Rows from block 9, named by matrix and row number. Rows with one number belong to one channel. Each number is 200 + 20 x the weight over its row's rms, rounded and kept within 0 to 999. All counts start at 0. After the name is the row's rms in percent of the matrix's.
# convs0: first width-7 conv (model.blocks.9.convs.0.weight, 208x144x7), inputs 56-69, a 7 kernel for each
# convs1: second width-7 conv (model.blocks.9.convs.1.weight, 208x208x7, transposed), outputs 52-64, a 7 kernel for each
convs0.100,107,217,201,211,188,213,202,194,181,240,189,184,202,192,184,198,249,203,196,179,188,169,190,221,194,210,199,204,208,203,200,232,188,219,201,205,192,155,197,217,236,210,218,194,169,183,203,228,195,201,169,185,204,213,212,204,190,168,209,217,201,218,182,197,170,202,193,230,215,200,238,165,177,192,197,199,221,211,178,213,202,203,228,219,174,201,226,203,162,199,170,197,209,185,181,210,187,172,195
convs0.101,096,205,189,162,166,188,208,214,172,200,215,195,196,173,202,166,210,207,210,193,199,186,208,228,206,188,213,185,221,208,217,203,167,199,220,206,225,209,191,200,169,185,194,187,216,211,192,199,218,208,209,185,171,195,201,218,198,221,208,198,177,203,225,216,152,207,192,192,195,244,173,200,193,173,210,191,196,224,183,215,198,222,208,212,254,217,179,172,167,241,212,197,184,175,198,209,180,214,233
convs0.102,109,190,211,218,204,211,194,183,214,189,206,158,174,194,234,216,213,208,205,211,166,197,205,224,210,196,203,241,224,160,196,246,225,173,206,205,190,212,190,213,219,212,200,203,190,193,209,189,204,208,211,211,177,197,202,190,210,183,183,190,176,182,206,190,180,218,229,192,186,232,203,207,183,233,242,184,208,201,176,194,192,221,212,234,214,197,176,195,214,209,256,232,210,226,197,243,195,173,210
convs0.103,118,202,184,214,200,208,161,213,188,193,200,230,199,197,231,182,220,220,216,198,171,190,186,172,231,199,199,228,189,212,219,189,178,208,149,200,207,225,247,183,202,198,214,214,167,214,193,223,205,204,206,187,219,207,248,197,199,199,192,186,240,182,183,209,220,212,175,200,156,178,192,227,219,201,214,161,176,195,185,206,166,175,178,202,213,212,216,226,193,193,248,196,203,211,227,211,223,222,209
convs0.104,092,151,151,253,247,248,251,197,168,210,192,204,207,198,185,186,248,234,206,163,187,165,191,193,197,231,240,214,170,193,181,205,182,179,187,227,197,201,187,201,206,203,159,207,211,224,209,223,207,179,211,209,190,196,192,209,177,211,218,173,186,192,196,177,196,151,215,229,218,192,197,177,203,179,172,205,191,205,208,211,230,226,179,227,217,205,201,195,183,168,190,212,162,196,187,186,194,202,213
convs0.105,112,206,195,213,216,210,215,189,187,200,211,211,203,179,184,183,173,203,231,218,191,215,228,200,182,188,211,205,211,168,187,186,201,189,168,170,196,178,180,188,216,224,189,186,199,176,189,203,191,210,240,205,178,183,221,203,219,153,180,179,225,226,204,205,191,200,152,145,202,193,189,195,226,199,204,222,204,205,198,214,210,218,220,219,220,210,210,185,223,202,175,170,198,189,218,205,194,209,226
convs0.106,098,230,240,193,209,176,184,211,190,174,193,186,199,180,148,172,179,193,246,226,208,200,226,206,190,186,191,194,172,194,188,208,222,169,186,188,200,191,197,200,183,181,212,215,196,178,207,184,203,169,195,210,218,208,179,189,204,182,178,158,191,200,206,220,181,187,222,189,158,171,203,226,237,206,198,199,209,193,202,192,215,208,185,200,182,205,154,171,213,214,245,236,181,170,183,220,234,200,192
convs0.107,094,192,231,209,234,215,227,192,209,182,201,197,197,173,206,195,187,238,240,182,185,180,178,192,207,188,209,212,201,180,223,207,210,191,221,187,246,231,210,231,243,212,172,177,195,209,205,230,198,189,188,203,217,165,183,195,226,200,172,219,193,198,196,163,207,177,178,179,187,223,190,208,199,204,195,181,193,170,197,177,178,193,214,227,216,167,193,155,199,242,211,213,182,186,175,219,219,185,179
convs0.108,109,194,185,174,194,190,203,232,188,178,220,192,212,181,206,229,174,218,224,196,199,227,197,148,175,217,260,211,205,220,203,212,174,206,207,202,236,191,197,199,186,218,206,222,189,193,211,184,233,219,198,200,139,211,205,207,217,204,190,210,166,187,212,194,215,183,189,203,158,202,204,210,195,206,221,208,201,210,196,209,215,201,235,202,196,184,160,235,203,204,200,241,227,209,194,185,191,163,183
convs0.109,100,182,187,204,215,184,188,197,216,187,215,196,218,222,233,186,195,201,186,182,204,185,199,189,194,217,266,213,187,194,211,181,197,186,189,217,226,210,188,199,194,218,194,207,204,208,190,193,208,226,217,192,202,218,199,192,193,200,177,176,209,160,163,207,207,199,191,193,190,210,166,220,235,200,177,236,183,214,199,194,209,178,191,203,179,201,199,195,202,185,175,226,229,196,209,200,182,193,219
convs0.110,106,207,215,248,204,214,153,188,163,157,216,205,193,249,210,226,212,203,193,241,211,212,211,219,216,227,212,194,213,198,193,221,189,215,175,167,217,202,192,197,199,206,230,209,221,214,174,183,171,177,154,187,182,198,187,205,185,202,233,234,183,213,216,167,204,237,169,211,207,164,232,194,188,229,192,165,162,209,210,197,214,203,217,206,220,195,189,184,159,192,210,205,231,206,216,195,207,178,170
convs0.111,109,217,173,242,194,195,194,158,171,186,198,180,197,198,191,206,210,187,174,164,194,195,176,202,203,191,214,188,203,147,182,182,197,199,191,260,201,197,211,168,183,215,225,246,218,203,215,188,209,192,173,208,206,245,219,189,230,202,196,175,198,204,215,185,219,190,182,197,208,191,199,204,204,176,171,187,192,171,190,207,205,200,223,187,183,211,167,180,177,196,195,196,182,217,206,203,234,205,218
convs0.112,107,166,194,183,202,210,204,196,186,178,171,197,206,195,202,197,222,188,191,210,176,203,198,224,226,201,255,222,203,197,203,215,176,180,208,206,188,211,233,199,182,222,200,196,188,218,255,206,194,180,212,219,196,204,197,165,205,177,246,185,230,213,189,191,190,188,179,175,176,217,212,217,218,186,216,230,188,177,214,212,174,194,183,230,235,215,185,197,200,219,159,190,208,182,197,171,198,211,238
convs0.113,097,229,219,205,219,180,193,199,229,220,189,240,203,212,198,200,214,208,192,176,213,233,196,193,183,215,236,238,177,168,224,187,176,191,222,187,213,210,205,219,203,200,220,192,160,172,199,188,226,216,200,202,237,219,236,223,191,203,171,200,209,208,185,182,205,198,183,211,202,181,181,229,164,184,175,203,206,204,206,193,194,180,198,182,190,206,234,218,223,149,228,177,203,180,194,189,201,178,194
convs0.114,093,183,187,207,233,190,218,189,206,192,205,213,202,212,202,210,197,215,180,191,190,179,193,228,223,214,162,186,198,175,177,214,195,190,218,212,194,206,196,220,210,188,199,214,168,194,192,160,183,221,189,186,201,215,193,204,214,216,171,210,216,206,182,198,191,219,182,174,236,200,192,211,202,185,234,213,212,193,207,192,208,219,178,191,202,187,221,179,243,240,214,210,162,167,183,172,228,215,212
convs0.115,099,190,172,206,214,197,209,156,176,193,189,196,222,205,215,165,153,148,227,230,218,231,243,226,218,191,198,170,198,216,219,211,235,229,212,207,210,178,167,193,234,184,163,234,246,248,227,205,186,206,203,199,176,194,206,173,208,252,241,224,234,235,216,199,197,198,214,208,212,184,222,196,162,209,191,168,238,211,218,206,239,253,215,213,180,219,149,179,198,219,171,203,199,205,194,185,207,164,183
convs0.116,102,191,176,219,203,217,195,214,203,189,208,223,181,203,201,191,184,229,200,224,175,233,202,203,215,173,219,212,207,192,183,184,204,207,187,196,241,214,219,204,210,212,189,233,212,181,194,240,195,210,210,192,205,213,171,186,213,178,181,192,190,179,216,181,194,188,184,189,188,195,247,207,202,200,188,203,235,203,238,226,193,177,182,175,193,211,228,175,207,245,169,211,234,231,219,197,221,193,212
convs0.117,096,210,219,208,208,219,215,230,225,242,169,182,193,228,192,198,192,206,215,177,251,185,207,167,174,187,160,214,198,236,225,186,162,190,207,213,208,219,223,228,203,198,197,207,192,157,235,173,200,219,223,195,202,184,187,163,185,189,189,206,194,195,211,199,212,202,191,184,227,194,201,210,186,176,160,199,177,202,194,206,186,169,179,174,222,199,182,215,229,193,193,197,202,190,231,185,190,220,227
convs0.118,097,187,207,209,202,217,184,224,208,186,212,216,168,199,218,191,195,182,210,214,192,207,178,200,225,205,157,164,183,208,195,243,195,197,184,223,184,227,217,206,208,168,186,177,198,187,181,155,200,207,174,198,182,173,210,232,190,183,197,179,152,164,225,201,199,183,204,205,184,194,211,197,205,249,196,204,198,218,204,182,201,217,205,227,209,251,191,200,173,249,210,187,194,193,170,174,189,189,180
convs0.119,110,171,160,185,196,218,214,168,204,221,215,177,203,195,204,217,186,168,191,195,219,199,250,222,224,227,190,163,193,195,192,216,240,213,211,210,214,215,233,212,232,213,186,179,196,179,210,206,190,171,204,184,208,202,218,201,200,184,212,165,161,193,190,214,212,236,199,219,196,182,194,199,238,195,194,215,204,216,190,208,208,204,191,214,219,228,229,203,229,216,215,208,191,182,187,208,192,195,218
convs0.120,103,198,211,194,225,233,218,214,201,214,211,190,168,189,236,146,177,206,193,168,194,175,216,176,200,173,185,190,178,186,214,203,189,222,230,219,203,236,217,218,224,217,187,223,223,209,184,159,180,206,212,219,233,179,194,233,180,229,223,229,214,208,218,194,164,206,204,183,185,214,203,231,208,183,189,199,192,187,211,215,203,207,216,196,210,218,204,213,194,174,186,196,173,196,198,177,227,218,202
convs0.121,107,212,185,181,210,214,161,192,172,200,188,209,208,186,181,180,192,211,224,192,187,180,179,166,198,202,184,190,212,220,208,209,201,181,153,205,192,184,235,211,235,213,194,212,185,216,160,181,186,208,201,183,208,175,209,217,195,210,224,198,171,191,191,184,198,179,218,218,208,163,187,207,218,219,167,170,161,184,184,192,194,191,182,197,199,180,220,178,192,239,198,202,221,202,161,223,228,198,242
convs0.122,097,210,212,241,230,207,189,194,188,202,210,208,187,199,183,165,190,205,181,189,206,232,199,251,193,178,224,199,222,222,236,207,200,165,213,212,206,242,205,227,188,180,174,188,186,186,203,200,217,183,220,210,191,190,179,195,180,196,208,171,172,225,236,212,200,235,165,234,241,175,202,191,142,232,213,186,208,191,201,226,181,205,232,241,220,186,197,222,180,194,233,171,201,193,194,210,200,176,188
convs0.123,104,216,221,202,196,207,203,229,185,154,201,222,194,202,209,193,187,211,203,233,227,178,177,186,212,209,192,183,200,175,204,221,198,203,177,193,218,193,177,180,187,199,218,193,205,210,177,177,190,202,169,180,183,200,220,189,204,187,200,169,229,192,184,215,185,195,198,211,200,212,232,247,181,163,176,193,212,206,168,205,189,208,194,189,196,172,181,205,207,239,204,216,177,192,200,183,164,225,165
convs0.124,098,188,180,229,248,206,234,206,178,206,197,192,202,238,198,194,189,227,245,217,201,197,205,189,194,185,186,202,181,187,183,188,192,208,200,201,228,209,195,206,203,214,182,195,225,183,160,202,182,179,212,177,216,184,188,214,212,160,188,172,185,203,192,185,209,226,223,215,173,188,220,231,209,206,216,159,206,229,201,177,191,177,198,194,220,214,227,184,193,249,263,242,224,229,207,229,195,206,225
convs0.125,103,185,175,238,208,168,178,184,229,207,186,223,205,203,214,204,188,201,179,181,249,208,183,191,203,195,204,200,203,214,190,203,207,200,190,179,211,230,219,218,208,213,214,210,186,186,192,201,217,190,196,249,208,196,216,189,217,217,194,199,184,181,168,198,226,231,229,203,195,198,199,221,197,233,194,223,175,226,198,175,203,212,184,206,195,225,168,239,200,189,211,210,205,208,201,218,174,200,255
convs0.126,090,206,204,233,202,216,216,217,221,209,189,217,196,189,179,227,201,202,198,225,213,229,218,175,193,203,206,166,207,183,226,236,176,181,219,221,169,224,172,179,193,198,177,208,183,196,229,221,203,226,195,177,233,168,175,207,241,186,193,182,207,228,215,213,219,170,206,204,227,208,168,207,199,178,133,187,165,205,195,201,220,191,161,159,175,192,199,197,205,212,210,192,199,211,220,224,221,227,252
convs0.127,092,199,194,191,219,219,207,188,204,198,198,204,171,191,192,217,225,184,209,191,220,210,183,199,225,200,230,252,174,194,158,183,180,200,186,194,231,197,205,223,212,202,197,216,160,168,162,203,216,233,204,222,169,203,198,182,202,208,223,218,220,199,199,211,221,206,244,200,175,191,198,200,180,190,178,204,171,196,241,219,200,204,191,222,203,242,205,193,223,163,208,191,162,206,212,202,201,217,186
convs0.128,086,215,182,190,155,178,182,198,207,199,165,215,211,210,211,194,191,186,184,201,178,199,218,209,179,227,192,202,200,196,200,185,208,203,183,186,236,210,198,190,198,189,192,199,189,225,197,184,205,187,202,225,211,199,222,245,219,216,206,232,220,184,170,227,276,193,232,197,173,190,197,191,184,188,191,187,193,177,216,189,198,186,209,223,199,163,160,217,248,226,220,228,228,215,173,180,224,216,184
convs0.129,091,207,187,198,193,219,178,190,207,191,204,192,157,205,194,154,216,188,211,235,178,205,164,174,209,191,224,195,199,202,199,191,186,216,196,179,209,203,192,197,203,225,206,201,189,186,217,206,235,233,193,193,223,206,219,193,206,181,176,152,194,188,194,205,228,185,164,183,211,180,225,200,248,199,194,221,183,152,212,213,206,190,190,196,208,208,190,201,254,220,169,196,199,188,183,223,198,222,209
convs0.130,092,184,191,192,195,212,192,208,188,213,208,204,215,198,196,207,169,184,216,205,235,207,212,203,193,193,235,208,168,203,203,235,237,232,158,169,191,164,209,205,230,188,212,232,196,161,172,216,183,200,193,187,228,185,186,205,193,183,225,189,150,189,183,189,205,206,143,209,190,205,215,219,189,185,205,181,189,230,230,201,194,190,194,179,170,222,196,187,190,213,239,189,198,174,179,221,224,211,228
convs0.131,096,208,188,205,198,182,180,196,219,195,166,211,185,217,201,187,184,246,216,252,176,174,186,234,213,177,196,208,199,214,201,298,220,216,221,201,196,172,194,179,168,220,203,221,204,182,171,199,209,210,172,176,186,221,196,211,184,228,242,194,200,186,213,214,224,197,207,195,202,193,188,214,218,211,194,233,204,184,193,194,224,210,206,207,211,162,235,216,193,197,236,173,208,187,230,216,236,193,203
convs0.132,088,181,192,219,200,201,228,188,194,189,199,212,196,192,209,181,202,156,158,209,204,197,199,197,196,159,190,179,162,199,234,206,229,225,200,186,190,195,230,180,212,224,212,185,167,195,225,204,200,240,207,204,198,202,193,189,195,226,194,210,201,203,217,205,217,231,196,179,201,197,165,183,183,201,197,187,192,220,238,186,192,212,188,194,179,194,197,175,194,212,201,231,186,206,212,201,169,187,205
convs0.133,085,200,190,205,193,186,198,192,209,189,164,205,218,209,212,196,209,170,215,213,190,225,204,208,207,238,224,208,226,163,217,163,225,217,215,203,207,211,215,212,180,155,187,190,204,164,198,181,230,191,191,207,208,213,222,219,219,182,190,181,188,198,209,247,194,204,161,199,162,191,166,191,169,170,197,179,199,194,223,201,212,218,203,203,228,160,204,188,187,241,224,207,193,214,213,224,206,200,185
convs0.134,097,182,200,188,219,213,216,182,227,200,217,233,210,175,182,216,192,190,163,226,236,189,199,203,191,186,168,203,208,192,214,253,228,217,196,177,204,206,167,192,230,200,207,210,198,192,217,196,183,195,197,205,190,199,194,206,220,244,212,212,194,169,188,186,204,219,180,209,187,193,258,230,196,241,183,201,166,239,222,206,223,210,214,218,202,177,166,168,172,234,252,206,180,211,220,212,190,196,207
convs0.135,102,236,243,230,224,195,202,208,206,199,210,165,190,182,202,211,155,186,180,174,191,172,199,185,223,209,207,225,210,212,214,205,198,234,196,215,186,209,171,189,217,185,181,203,187,237,187,213,190,246,174,240,214,183,213,213,199,208,187,231,199,184,201,193,193,237,187,218,206,196,204,202,164,205,162,201,230,224,247,215,196,214,196,192,187,163,189,192,192,176,213,188,214,194,155,192,217,185,214
convs1.100,105,223,192,226,208,155,188,203,200,198,190,192,191,195,199,265,194,185,193,191,182,211,200,199,185,204,212,223,178,199,211,212,209,189,229,205,183,241,198,219,231,230,200,204,185,236,169,186,209,205,217,187,192,169,212,208,190,202,213,159,171,234,189,178,174,237,196,190,185,158,234,184,217,224,195,191,184,199,214,213,172,171,164,204,192,197,208,158,209,213,173,190
convs1.101,097,223,202,210,183,194,205,203,166,206,218,186,206,211,191,230,179,201,216,169,209,204,195,144,189,240,241,218,201,202,193,209,193,184,181,189,192,191,208,205,195,222,216,176,181,229,220,251,215,229,189,182,219,203,180,231,219,193,210,210,207,171,184,194,220,229,190,157,182,188,214,158,194,203,175,160,175,207,157,171,221,191,205,202,261,204,173,222,215,190,172,212
convs1.102,103,196,197,180,215,204,164,193,203,225,199,182,188,186,189,214,208,196,222,219,199,200,217,169,201,178,216,213,218,194,179,187,196,198,191,207,216,211,161,183,184,209,196,202,201,169,194,179,182,225,181,195,196,183,216,206,182,228,200,193,203,210,159,220,171,191,190,211,191,165,212,190,228,208,182,223,224,180,211,195,190,175,205,207,199,178,241,195,208,172,200,187
convs1.103,109,200,221,169,193,218,179,188,198,198,200,157,180,227,199,224,209,187,190,136,192,196,227,210,187,216,204,207,203,181,238,193,207,189,205,204,222,197,202,195,188,188,199,223,213,200,217,171,187,224,206,183,234,199,206,188,178,207,196,222,204,168,197,227,183,206,220,209,200,199,166,164,192,173,199,203,228,190,187,202,203,239,193,192,195,206,176,210,193,222,230,213
convs1.104,096,218,181,189,180,197,175,216,216,206,203,210,227,228,179,213,156,181,204,199,212,166,215,198,192,201,208,207,179,216,180,202,191,198,175,209,192,182,172,180,212,197,213,182,205,239,198,201,168,193,194,209,208,204,236,178,184,214,169,205,183,206,187,210,223,210,203,184,164,166,169,197,200,225,207,186,187,187,214,247,197,196,151,227,174,192,208,221,220,181,187,222
convs1.105,106,196,205,185,157,193,180,203,197,216,199,206,205,204,211,224,164,216,211,253,226,213,223,165,193,224,187,188,188,216,212,205,219,205,207,208,191,139,190,209,179,237,190,200,197,206,181,225,183,183,165,185,201,216,208,181,186,215,188,172,205,194,211,218,189,179,185,179,236,264,221,170,188,216,253,168,211,200,207,247,225,204,213,188,210,184,149,196,222,214,183,165
convs1.106,102,218,233,208,207,195,199,202,206,207,211,204,205,222,183,189,151,179,240,236,220,173,234,195,219,190,188,205,176,180,170,181,201,192,199,190,219,198,212,219,198,196,174,206,185,191,198,180,213,204,188,209,205,199,200,173,226,202,208,209,217,198,230,169,173,183,233,254,245,206,218,213,217,191,146,220,199,141,240,215,189,254,173,201,191,224,192,212,198,190,205,212
convs1.107,098,220,194,228,229,220,216,180,210,183,168,190,225,223,200,168,198,166,218,198,185,207,199,187,231,202,170,204,216,208,197,202,203,203,179,194,222,187,210,200,201,190,220,181,195,226,191,206,189,235,203,207,200,203,181,172,218,188,263,225,218,232,194,186,199,230,207,189,197,214,185,158,204,218,235,189,181,167,191,192,216,212,184,159,185,190,183,194,211,206,165,198
convs1.108,105,190,172,197,243,228,178,172,189,201,166,169,194,213,206,177,205,156,220,192,229,194,192,206,183,231,214,174,230,156,226,197,179,215,179,179,178,228,193,200,198,202,205,203,183,196,202,196,216,194,196,220,169,208,187,213,188,191,223,192,226,224,179,225,175,140,178,144,228,201,199,196,185,195,171,196,175,214,227,171,219,214,161,213,194,207,214,202,195,206,197,200
convs1.109,100,153,186,206,222,208,222,207,204,228,179,208,216,188,197,234,256,274,210,189,208,207,173,171,179,204,204,207,197,178,173,191,216,187,196,199,177,163,222,197,177,212,181,235,199,209,189,184,190,185,197,191,200,204,217,189,244,224,176,187,202,217,209,187,221,177,191,205,194,214,194,195,216,184,228,188,190,225,164,229,193,156,174,163,202,203,207,211,168,178,203,212
convs1.110,106,198,207,182,181,227,203,186,207,211,212,183,173,158,153,209,189,225,204,193,204,188,198,209,172,190,179,182,209,194,188,205,193,219,194,218,201,212,191,215,206,167,181,184,198,221,200,202,218,175,215,183,192,195,203,216,205,188,178,174,206,203,208,145,195,182,182,216,222,202,225,200,204,187,202,159,214,164,221,186,186,229,216,200,199,207,201,201,231,184,200,195
convs1.111,103,194,200,197,188,226,168,212,216,196,221,191,199,169,181,214,223,206,221,196,212,208,186,206,185,186,171,191,153,168,190,196,210,203,199,205,213,229,187,199,210,197,174,199,185,202,169,242,184,231,191,226,182,227,202,209,193,238,207,211,215,222,170,169,211,211,242,209,209,214,195,180,209,219,166,209,208,229,179,200,217,215,160,243,176,204,190,194,212,229,218,232
convs1.112,103,201,215,203,217,202,200,209,173,189,188,219,224,217,219,218,188,182,237,214,235,206,192,197,208,220,181,193,182,186,218,194,209,186,214,195,169,178,173,162,236,177,235,218,155,195,187,218,189,179,192,213,206,209,201,202,225,200,253,212,194,182,212,203,191,195,206,194,207,213,165,194,193,232,216,169,206,198,186,240,197,184,237,194,197,202,164,206,203,210,210,192
convs1.113,094,197,192,221,223,178,202,216,211,200,178,188,210,205,191,198,193,136,175,219,222,202,196,178,210,230,182,178,195,235,185,198,237,207,195,210,182,223,200,146,199,178,238,218,198,229,233,208,162,194,177,185,182,212,190,163,227,200,245,205,182,208,236,195,208,227,198,204,202,227,199,188,185,215,226,185,184,194,182,194,213,219,212,220,157,190,207,193,195,206,210,161
convs1.114,095,190,215,200,210,170,191,195,168,195,220,213,225,180,192,179,172,184,216,211,243,218,223,244,220,213,182,179,189,195,202,201,195,158,217,179,213,195,178,198,216,226,219,187,183,195,197,207,238,220,176,172,197,174,211,197,195,190,211,206,202,178,235,197,214,220,193,228,207,184,191,199,211,200,208,214,229,187,178,178,177,195,210,193,231,216,189,200,198,196,169,227
convs1.115,091,207,177,238,186,173,217,236,206,212,189,211,211,202,203,189,201,224,236,207,222,209,203,212,181,185,191,209,210,173,185,230,217,212,214,230,183,160,187,218,212,202,196,179,229,231,212,234,223,197,169,187,222,211,205,219,241,200,216,176,208,179,194,183,160,210,206,222,208,200,209,171,203,172,211,184,163,215,197,207,256,233,228,216,210,214,218,213,195,194,218,191
convs1.116,104,186,201,207,201,176,225,181,204,194,179,205,214,231,190,194,205,226,238,222,211,221,190,219,223,187,231,201,164,206,204,215,205,188,202,211,220,229,202,219,197,222,188,190,146,192,200,183,201,180,204,233,181,157,194,198,200,199,160,203,212,199,206,215,212,227,191,176,208,167,209,207,187,242,167,220,188,169,202,214,171,181,211,201,179,216,206,192,211,212,187,209
convs1.117,099,205,176,199,181,189,186,192,200,206,170,197,189,225,202,235,206,249,215,208,215,169,228,221,215,205,180,210,186,246,207,208,209,169,216,166,191,192,198,203,200,187,197,182,189,200,168,176,211,214,197,215,212,183,199,184,187,195,181,190,223,216,205,202,194,182,193,192,197,205,234,191,174,201,196,210,159,221,225,215,178,222,199,185,179,196,185,226,230,219,216,206
convs1.118,101,215,189,205,196,195,213,186,199,178,210,173,202,184,207,179,265,233,227,155,232,215,166,208,244,242,226,196,213,205,197,185,194,216,207,164,179,214,190,225,202,205,186,176,216,195,199,221,180,218,219,183,220,155,207,206,230,214,194,199,204,180,194,171,212,220,225,182,184,197,212,237,246,157,238,187,169,187,228,207,202,164,223,228,198,204,204,187,195,190,184,198
convs1.119,103,168,180,183,192,209,203,197,195,197,206,191,188,200,211,183,203,197,198,180,171,211,200,200,194,201,191,161,189,205,184,194,189,192,193,180,219,167,192,210,198,205,200,200,222,187,216,182,182,158,203,231,214,221,222,197,229,185,208,187,210,196,193,216,211,225,211,183,191,221,220,214,212,241,215,227,240,191,217,196,163,169,176,163,195,210,237,210,200,205,225,176
convs1.120,103,226,198,200,215,235,214,219,214,183,195,196,190,204,204,208,190,163,184,142,166,189,217,205,200,212,203,191,188,201,215,208,182,210,202,200,213,206,177,212,181,154,193,202,209,216,186,194,228,219,198,203,211,207,216,172,200,183,188,203,197,211,221,212,174,152,192,217,175,175,185,187,133,159,163,236,215,223,202,189,144,159,194,202,202,222,210,241,209,224,223,209
convs1.121,099,162,216,202,200,186,201,233,186,199,177,209,209,214,210,184,185,173,204,181,178,194,210,225,255,168,194,159,175,239,201,217,211,216,209,197,226,180,218,180,204,177,188,211,187,229,228,199,183,208,228,200,194,206,209,223,185,192,224,224,218,204,208,210,176,211,165,172,186,246,185,185,202,209,185,208,215,213,202,208,180,229,257,168,186,200,203,220,187,203,216,214
convs1.122,102,237,236,201,192,196,205,190,215,205,181,190,207,216,193,231,241,203,167,160,186,172,207,196,235,192,183,205,206,189,203,195,204,195,183,217,204,212,200,215,208,187,205,202,162,168,139,225,217,207,218,219,193,227,220,173,210,172,174,209,195,190,200,179,212,199,184,213,218,172,219,232,189,182,174,198,167,231,210,228,212,193,166,209,191,213,181,184,206,219,184,173
convs1.123,100,179,195,249,189,188,201,206,237,209,208,170,193,223,211,157,160,193,208,188,219,256,170,192,201,222,261,218,188,215,213,201,181,193,200,193,187,202,208,192,180,175,171,220,221,218,190,205,204,168,215,248,219,187,174,174,178,236,194,211,201,162,214,214,227,221,216,227,187,177,188,209,182,197,190,200,204,214,190,214,200,180,182,205,186,204,193,183,199,190,168,192
convs1.124,102,227,209,198,198,199,233,194,216,217,203,220,198,182,205,222,200,203,220,212,201,205,201,220,193,201,191,187,170,185,210,234,234,210,226,218,182,195,209,199,222,202,201,230,193,205,219,256,183,167,218,218,219,220,158,201,230,190,163,169,214,183,190,193,211,185,245,178,171,186,178,207,221,226,203,182,148,185,255,179,168,181,203,171,219,193,203,184,182,216,213,205
convs1.125,103,192,231,216,219,200,182,172,185,191,178,191,213,201,202,181,182,163,174,192,168,229,188,188,199,220,228,167,218,195,205,207,220,200,200,206,204,191,207,214,245,205,207,178,214,206,211,201,231,198,192,184,196,208,236,169,190,201,232,205,197,203,279,220,171,184,218,220,201,171,202,203,198,205,144,209,209,196,196,203,179,215,248,191,221,191,183,192,213,191,182,205
convs1.126,094,202,219,190,170,174,197,205,166,195,176,193,164,172,198,186,180,176,207,228,209,221,200,232,192,159,202,230,218,177,216,199,180,184,192,182,174,182,194,228,212,195,232,218,157,182,216,199,201,234,180,204,206,205,206,203,204,236,203,190,205,229,173,156,187,190,211,205,218,192,168,186,209,207,245,223,186,232,205,172,172,199,174,196,197,169,202,217,225,193,183,243
convs1.127,094,171,190,208,210,189,192,209,208,209,185,217,215,212,198,200,217,229,193,204,203,205,218,194,219,201,175,154,225,215,218,215,199,204,206,208,183,177,193,191,159,161,193,192,176,198,220,204,190,174,208,170,187,221,188,192,178,192,191,181,191,190,190,199,205,192,214,178,202,225,193,194,198,240,229,215,191,185,229,189,211,156,166,231,150,211,192,195,220,192,180,167
convs1.128,093,211,193,206,207,195,220,218,234,228,189,188,185,195,215,214,236,225,208,212,182,181,233,183,238,208,179,212,219,210,212,230,223,218,172,187,203,215,197,226,245,205,227,219,212,189,216,229,206,214,214,187,220,204,214,171,192,172,204,211,217,177,223,188,179,156,201,234,181,162,209,186,201,174,208,210,178,181,195,163,189,200,207,216,208,214,166,185,200,181,214,192
convs1.129,097,207,214,205,177,175,177,214,199,184,194,215,215,197,216,208,219,230,253,227,222,218,175,181,207,199,189,229,186,137,176,184,196,207,213,214,195,182,175,191,181,204,225,184,241,197,202,221,157,191,188,182,194,179,219,199,198,213,180,197,190,186,201,196,187,206,207,208,194,216,223,237,206,232,204,213,213,206,231,212,244,215,136,204,199,185,191,165,193,182,221,221
convs1.130,101,215,191,196,176,207,209,194,155,176,192,181,190,195,191,218,190,196,201,177,145,195,222,198,238,236,182,171,193,206,191,206,174,225,226,207,190,203,196,221,217,204,210,207,211,190,231,195,184,205,197,190,193,208,177,179,200,204,183,223,203,223,224,212,196,184,223,195,187,201,191,229,187,214,211,183,212,185,213,186,175,207,178,191,222,218,224,191,186,211,195,216
convs1.131,094,204,203,173,197,169,201,206,182,190,177,205,205,193,190,166,163,186,147,205,209,175,188,229,219,224,219,190,209,195,215,179,185,219,199,192,227,206,196,177,229,216,226,220,234,206,172,190,222,170,225,234,220,210,197,228,228,199,188,207,217,216,190,181,208,228,192,173,226,168,220,187,210,165,205,171,199,176,231,153,204,184,176,194,151,193,217,214,213,193,201,205
convs1.132,092,189,207,186,185,177,193,196,189,171,209,211,191,208,218,204,183,172,202,224,239,235,187,222,224,181,215,228,225,180,202,196,192,183,226,168,163,192,202,223,199,205,185,230,200,207,214,188,188,193,192,188,201,180,198,177,198,208,184,192,192,203,240,186,219,190,194,226,217,198,196,175,230,200,162,184,180,187,208,228,195,195,164,200,212,213,199,199,223,176,181,212
convs1.133,092,222,190,203,219,201,201,209,215,211,196,171,160,192,224,222,208,162,178,185,178,209,209,179,231,186,221,225,206,190,168,213,226,217,202,205,201,204,198,215,199,224,220,179,179,163,206,207,186,199,130,189,199,201,229,204,198,164,179,192,178,171,191,208,171,202,208,172,177,197,179,192,158,180,215,129,152,202,179,155,160,159,202,201,207,181,184,202,208,193,196,157
convs1.134,100,195,182,203,218,188,214,169,178,184,218,210,202,182,166,194,218,217,206,186,140,170,195,187,209,193,215,182,213,194,203,211,195,206,202,172,211,197,181,174,177,183,182,205,165,191,228,203,210,198,202,202,196,205,207,213,159,205,171,186,197,209,211,189,200,207,218,206,229,206,200,215,237,175,195,217,259,196,202,221,187,203,222,214,232,196,197,198,219,205,182,190
convs1.135,102,210,171,201,210,215,193,178,209,176,182,196,198,209,205,179,188,151,198,212,217,211,215,177,203,176,232,233,240,211,204,232,219,236,199,212,227,195,180,173,171,225,226,170,205,200,233,176,215,254,220,211,219,226,173,225,187,179,216,202,147,176,206,170,201,216,158,183,188,203,181,201,157,233,190,197,226,210,191,208,197,191,182,215,226,255,227,204,198,186,247,215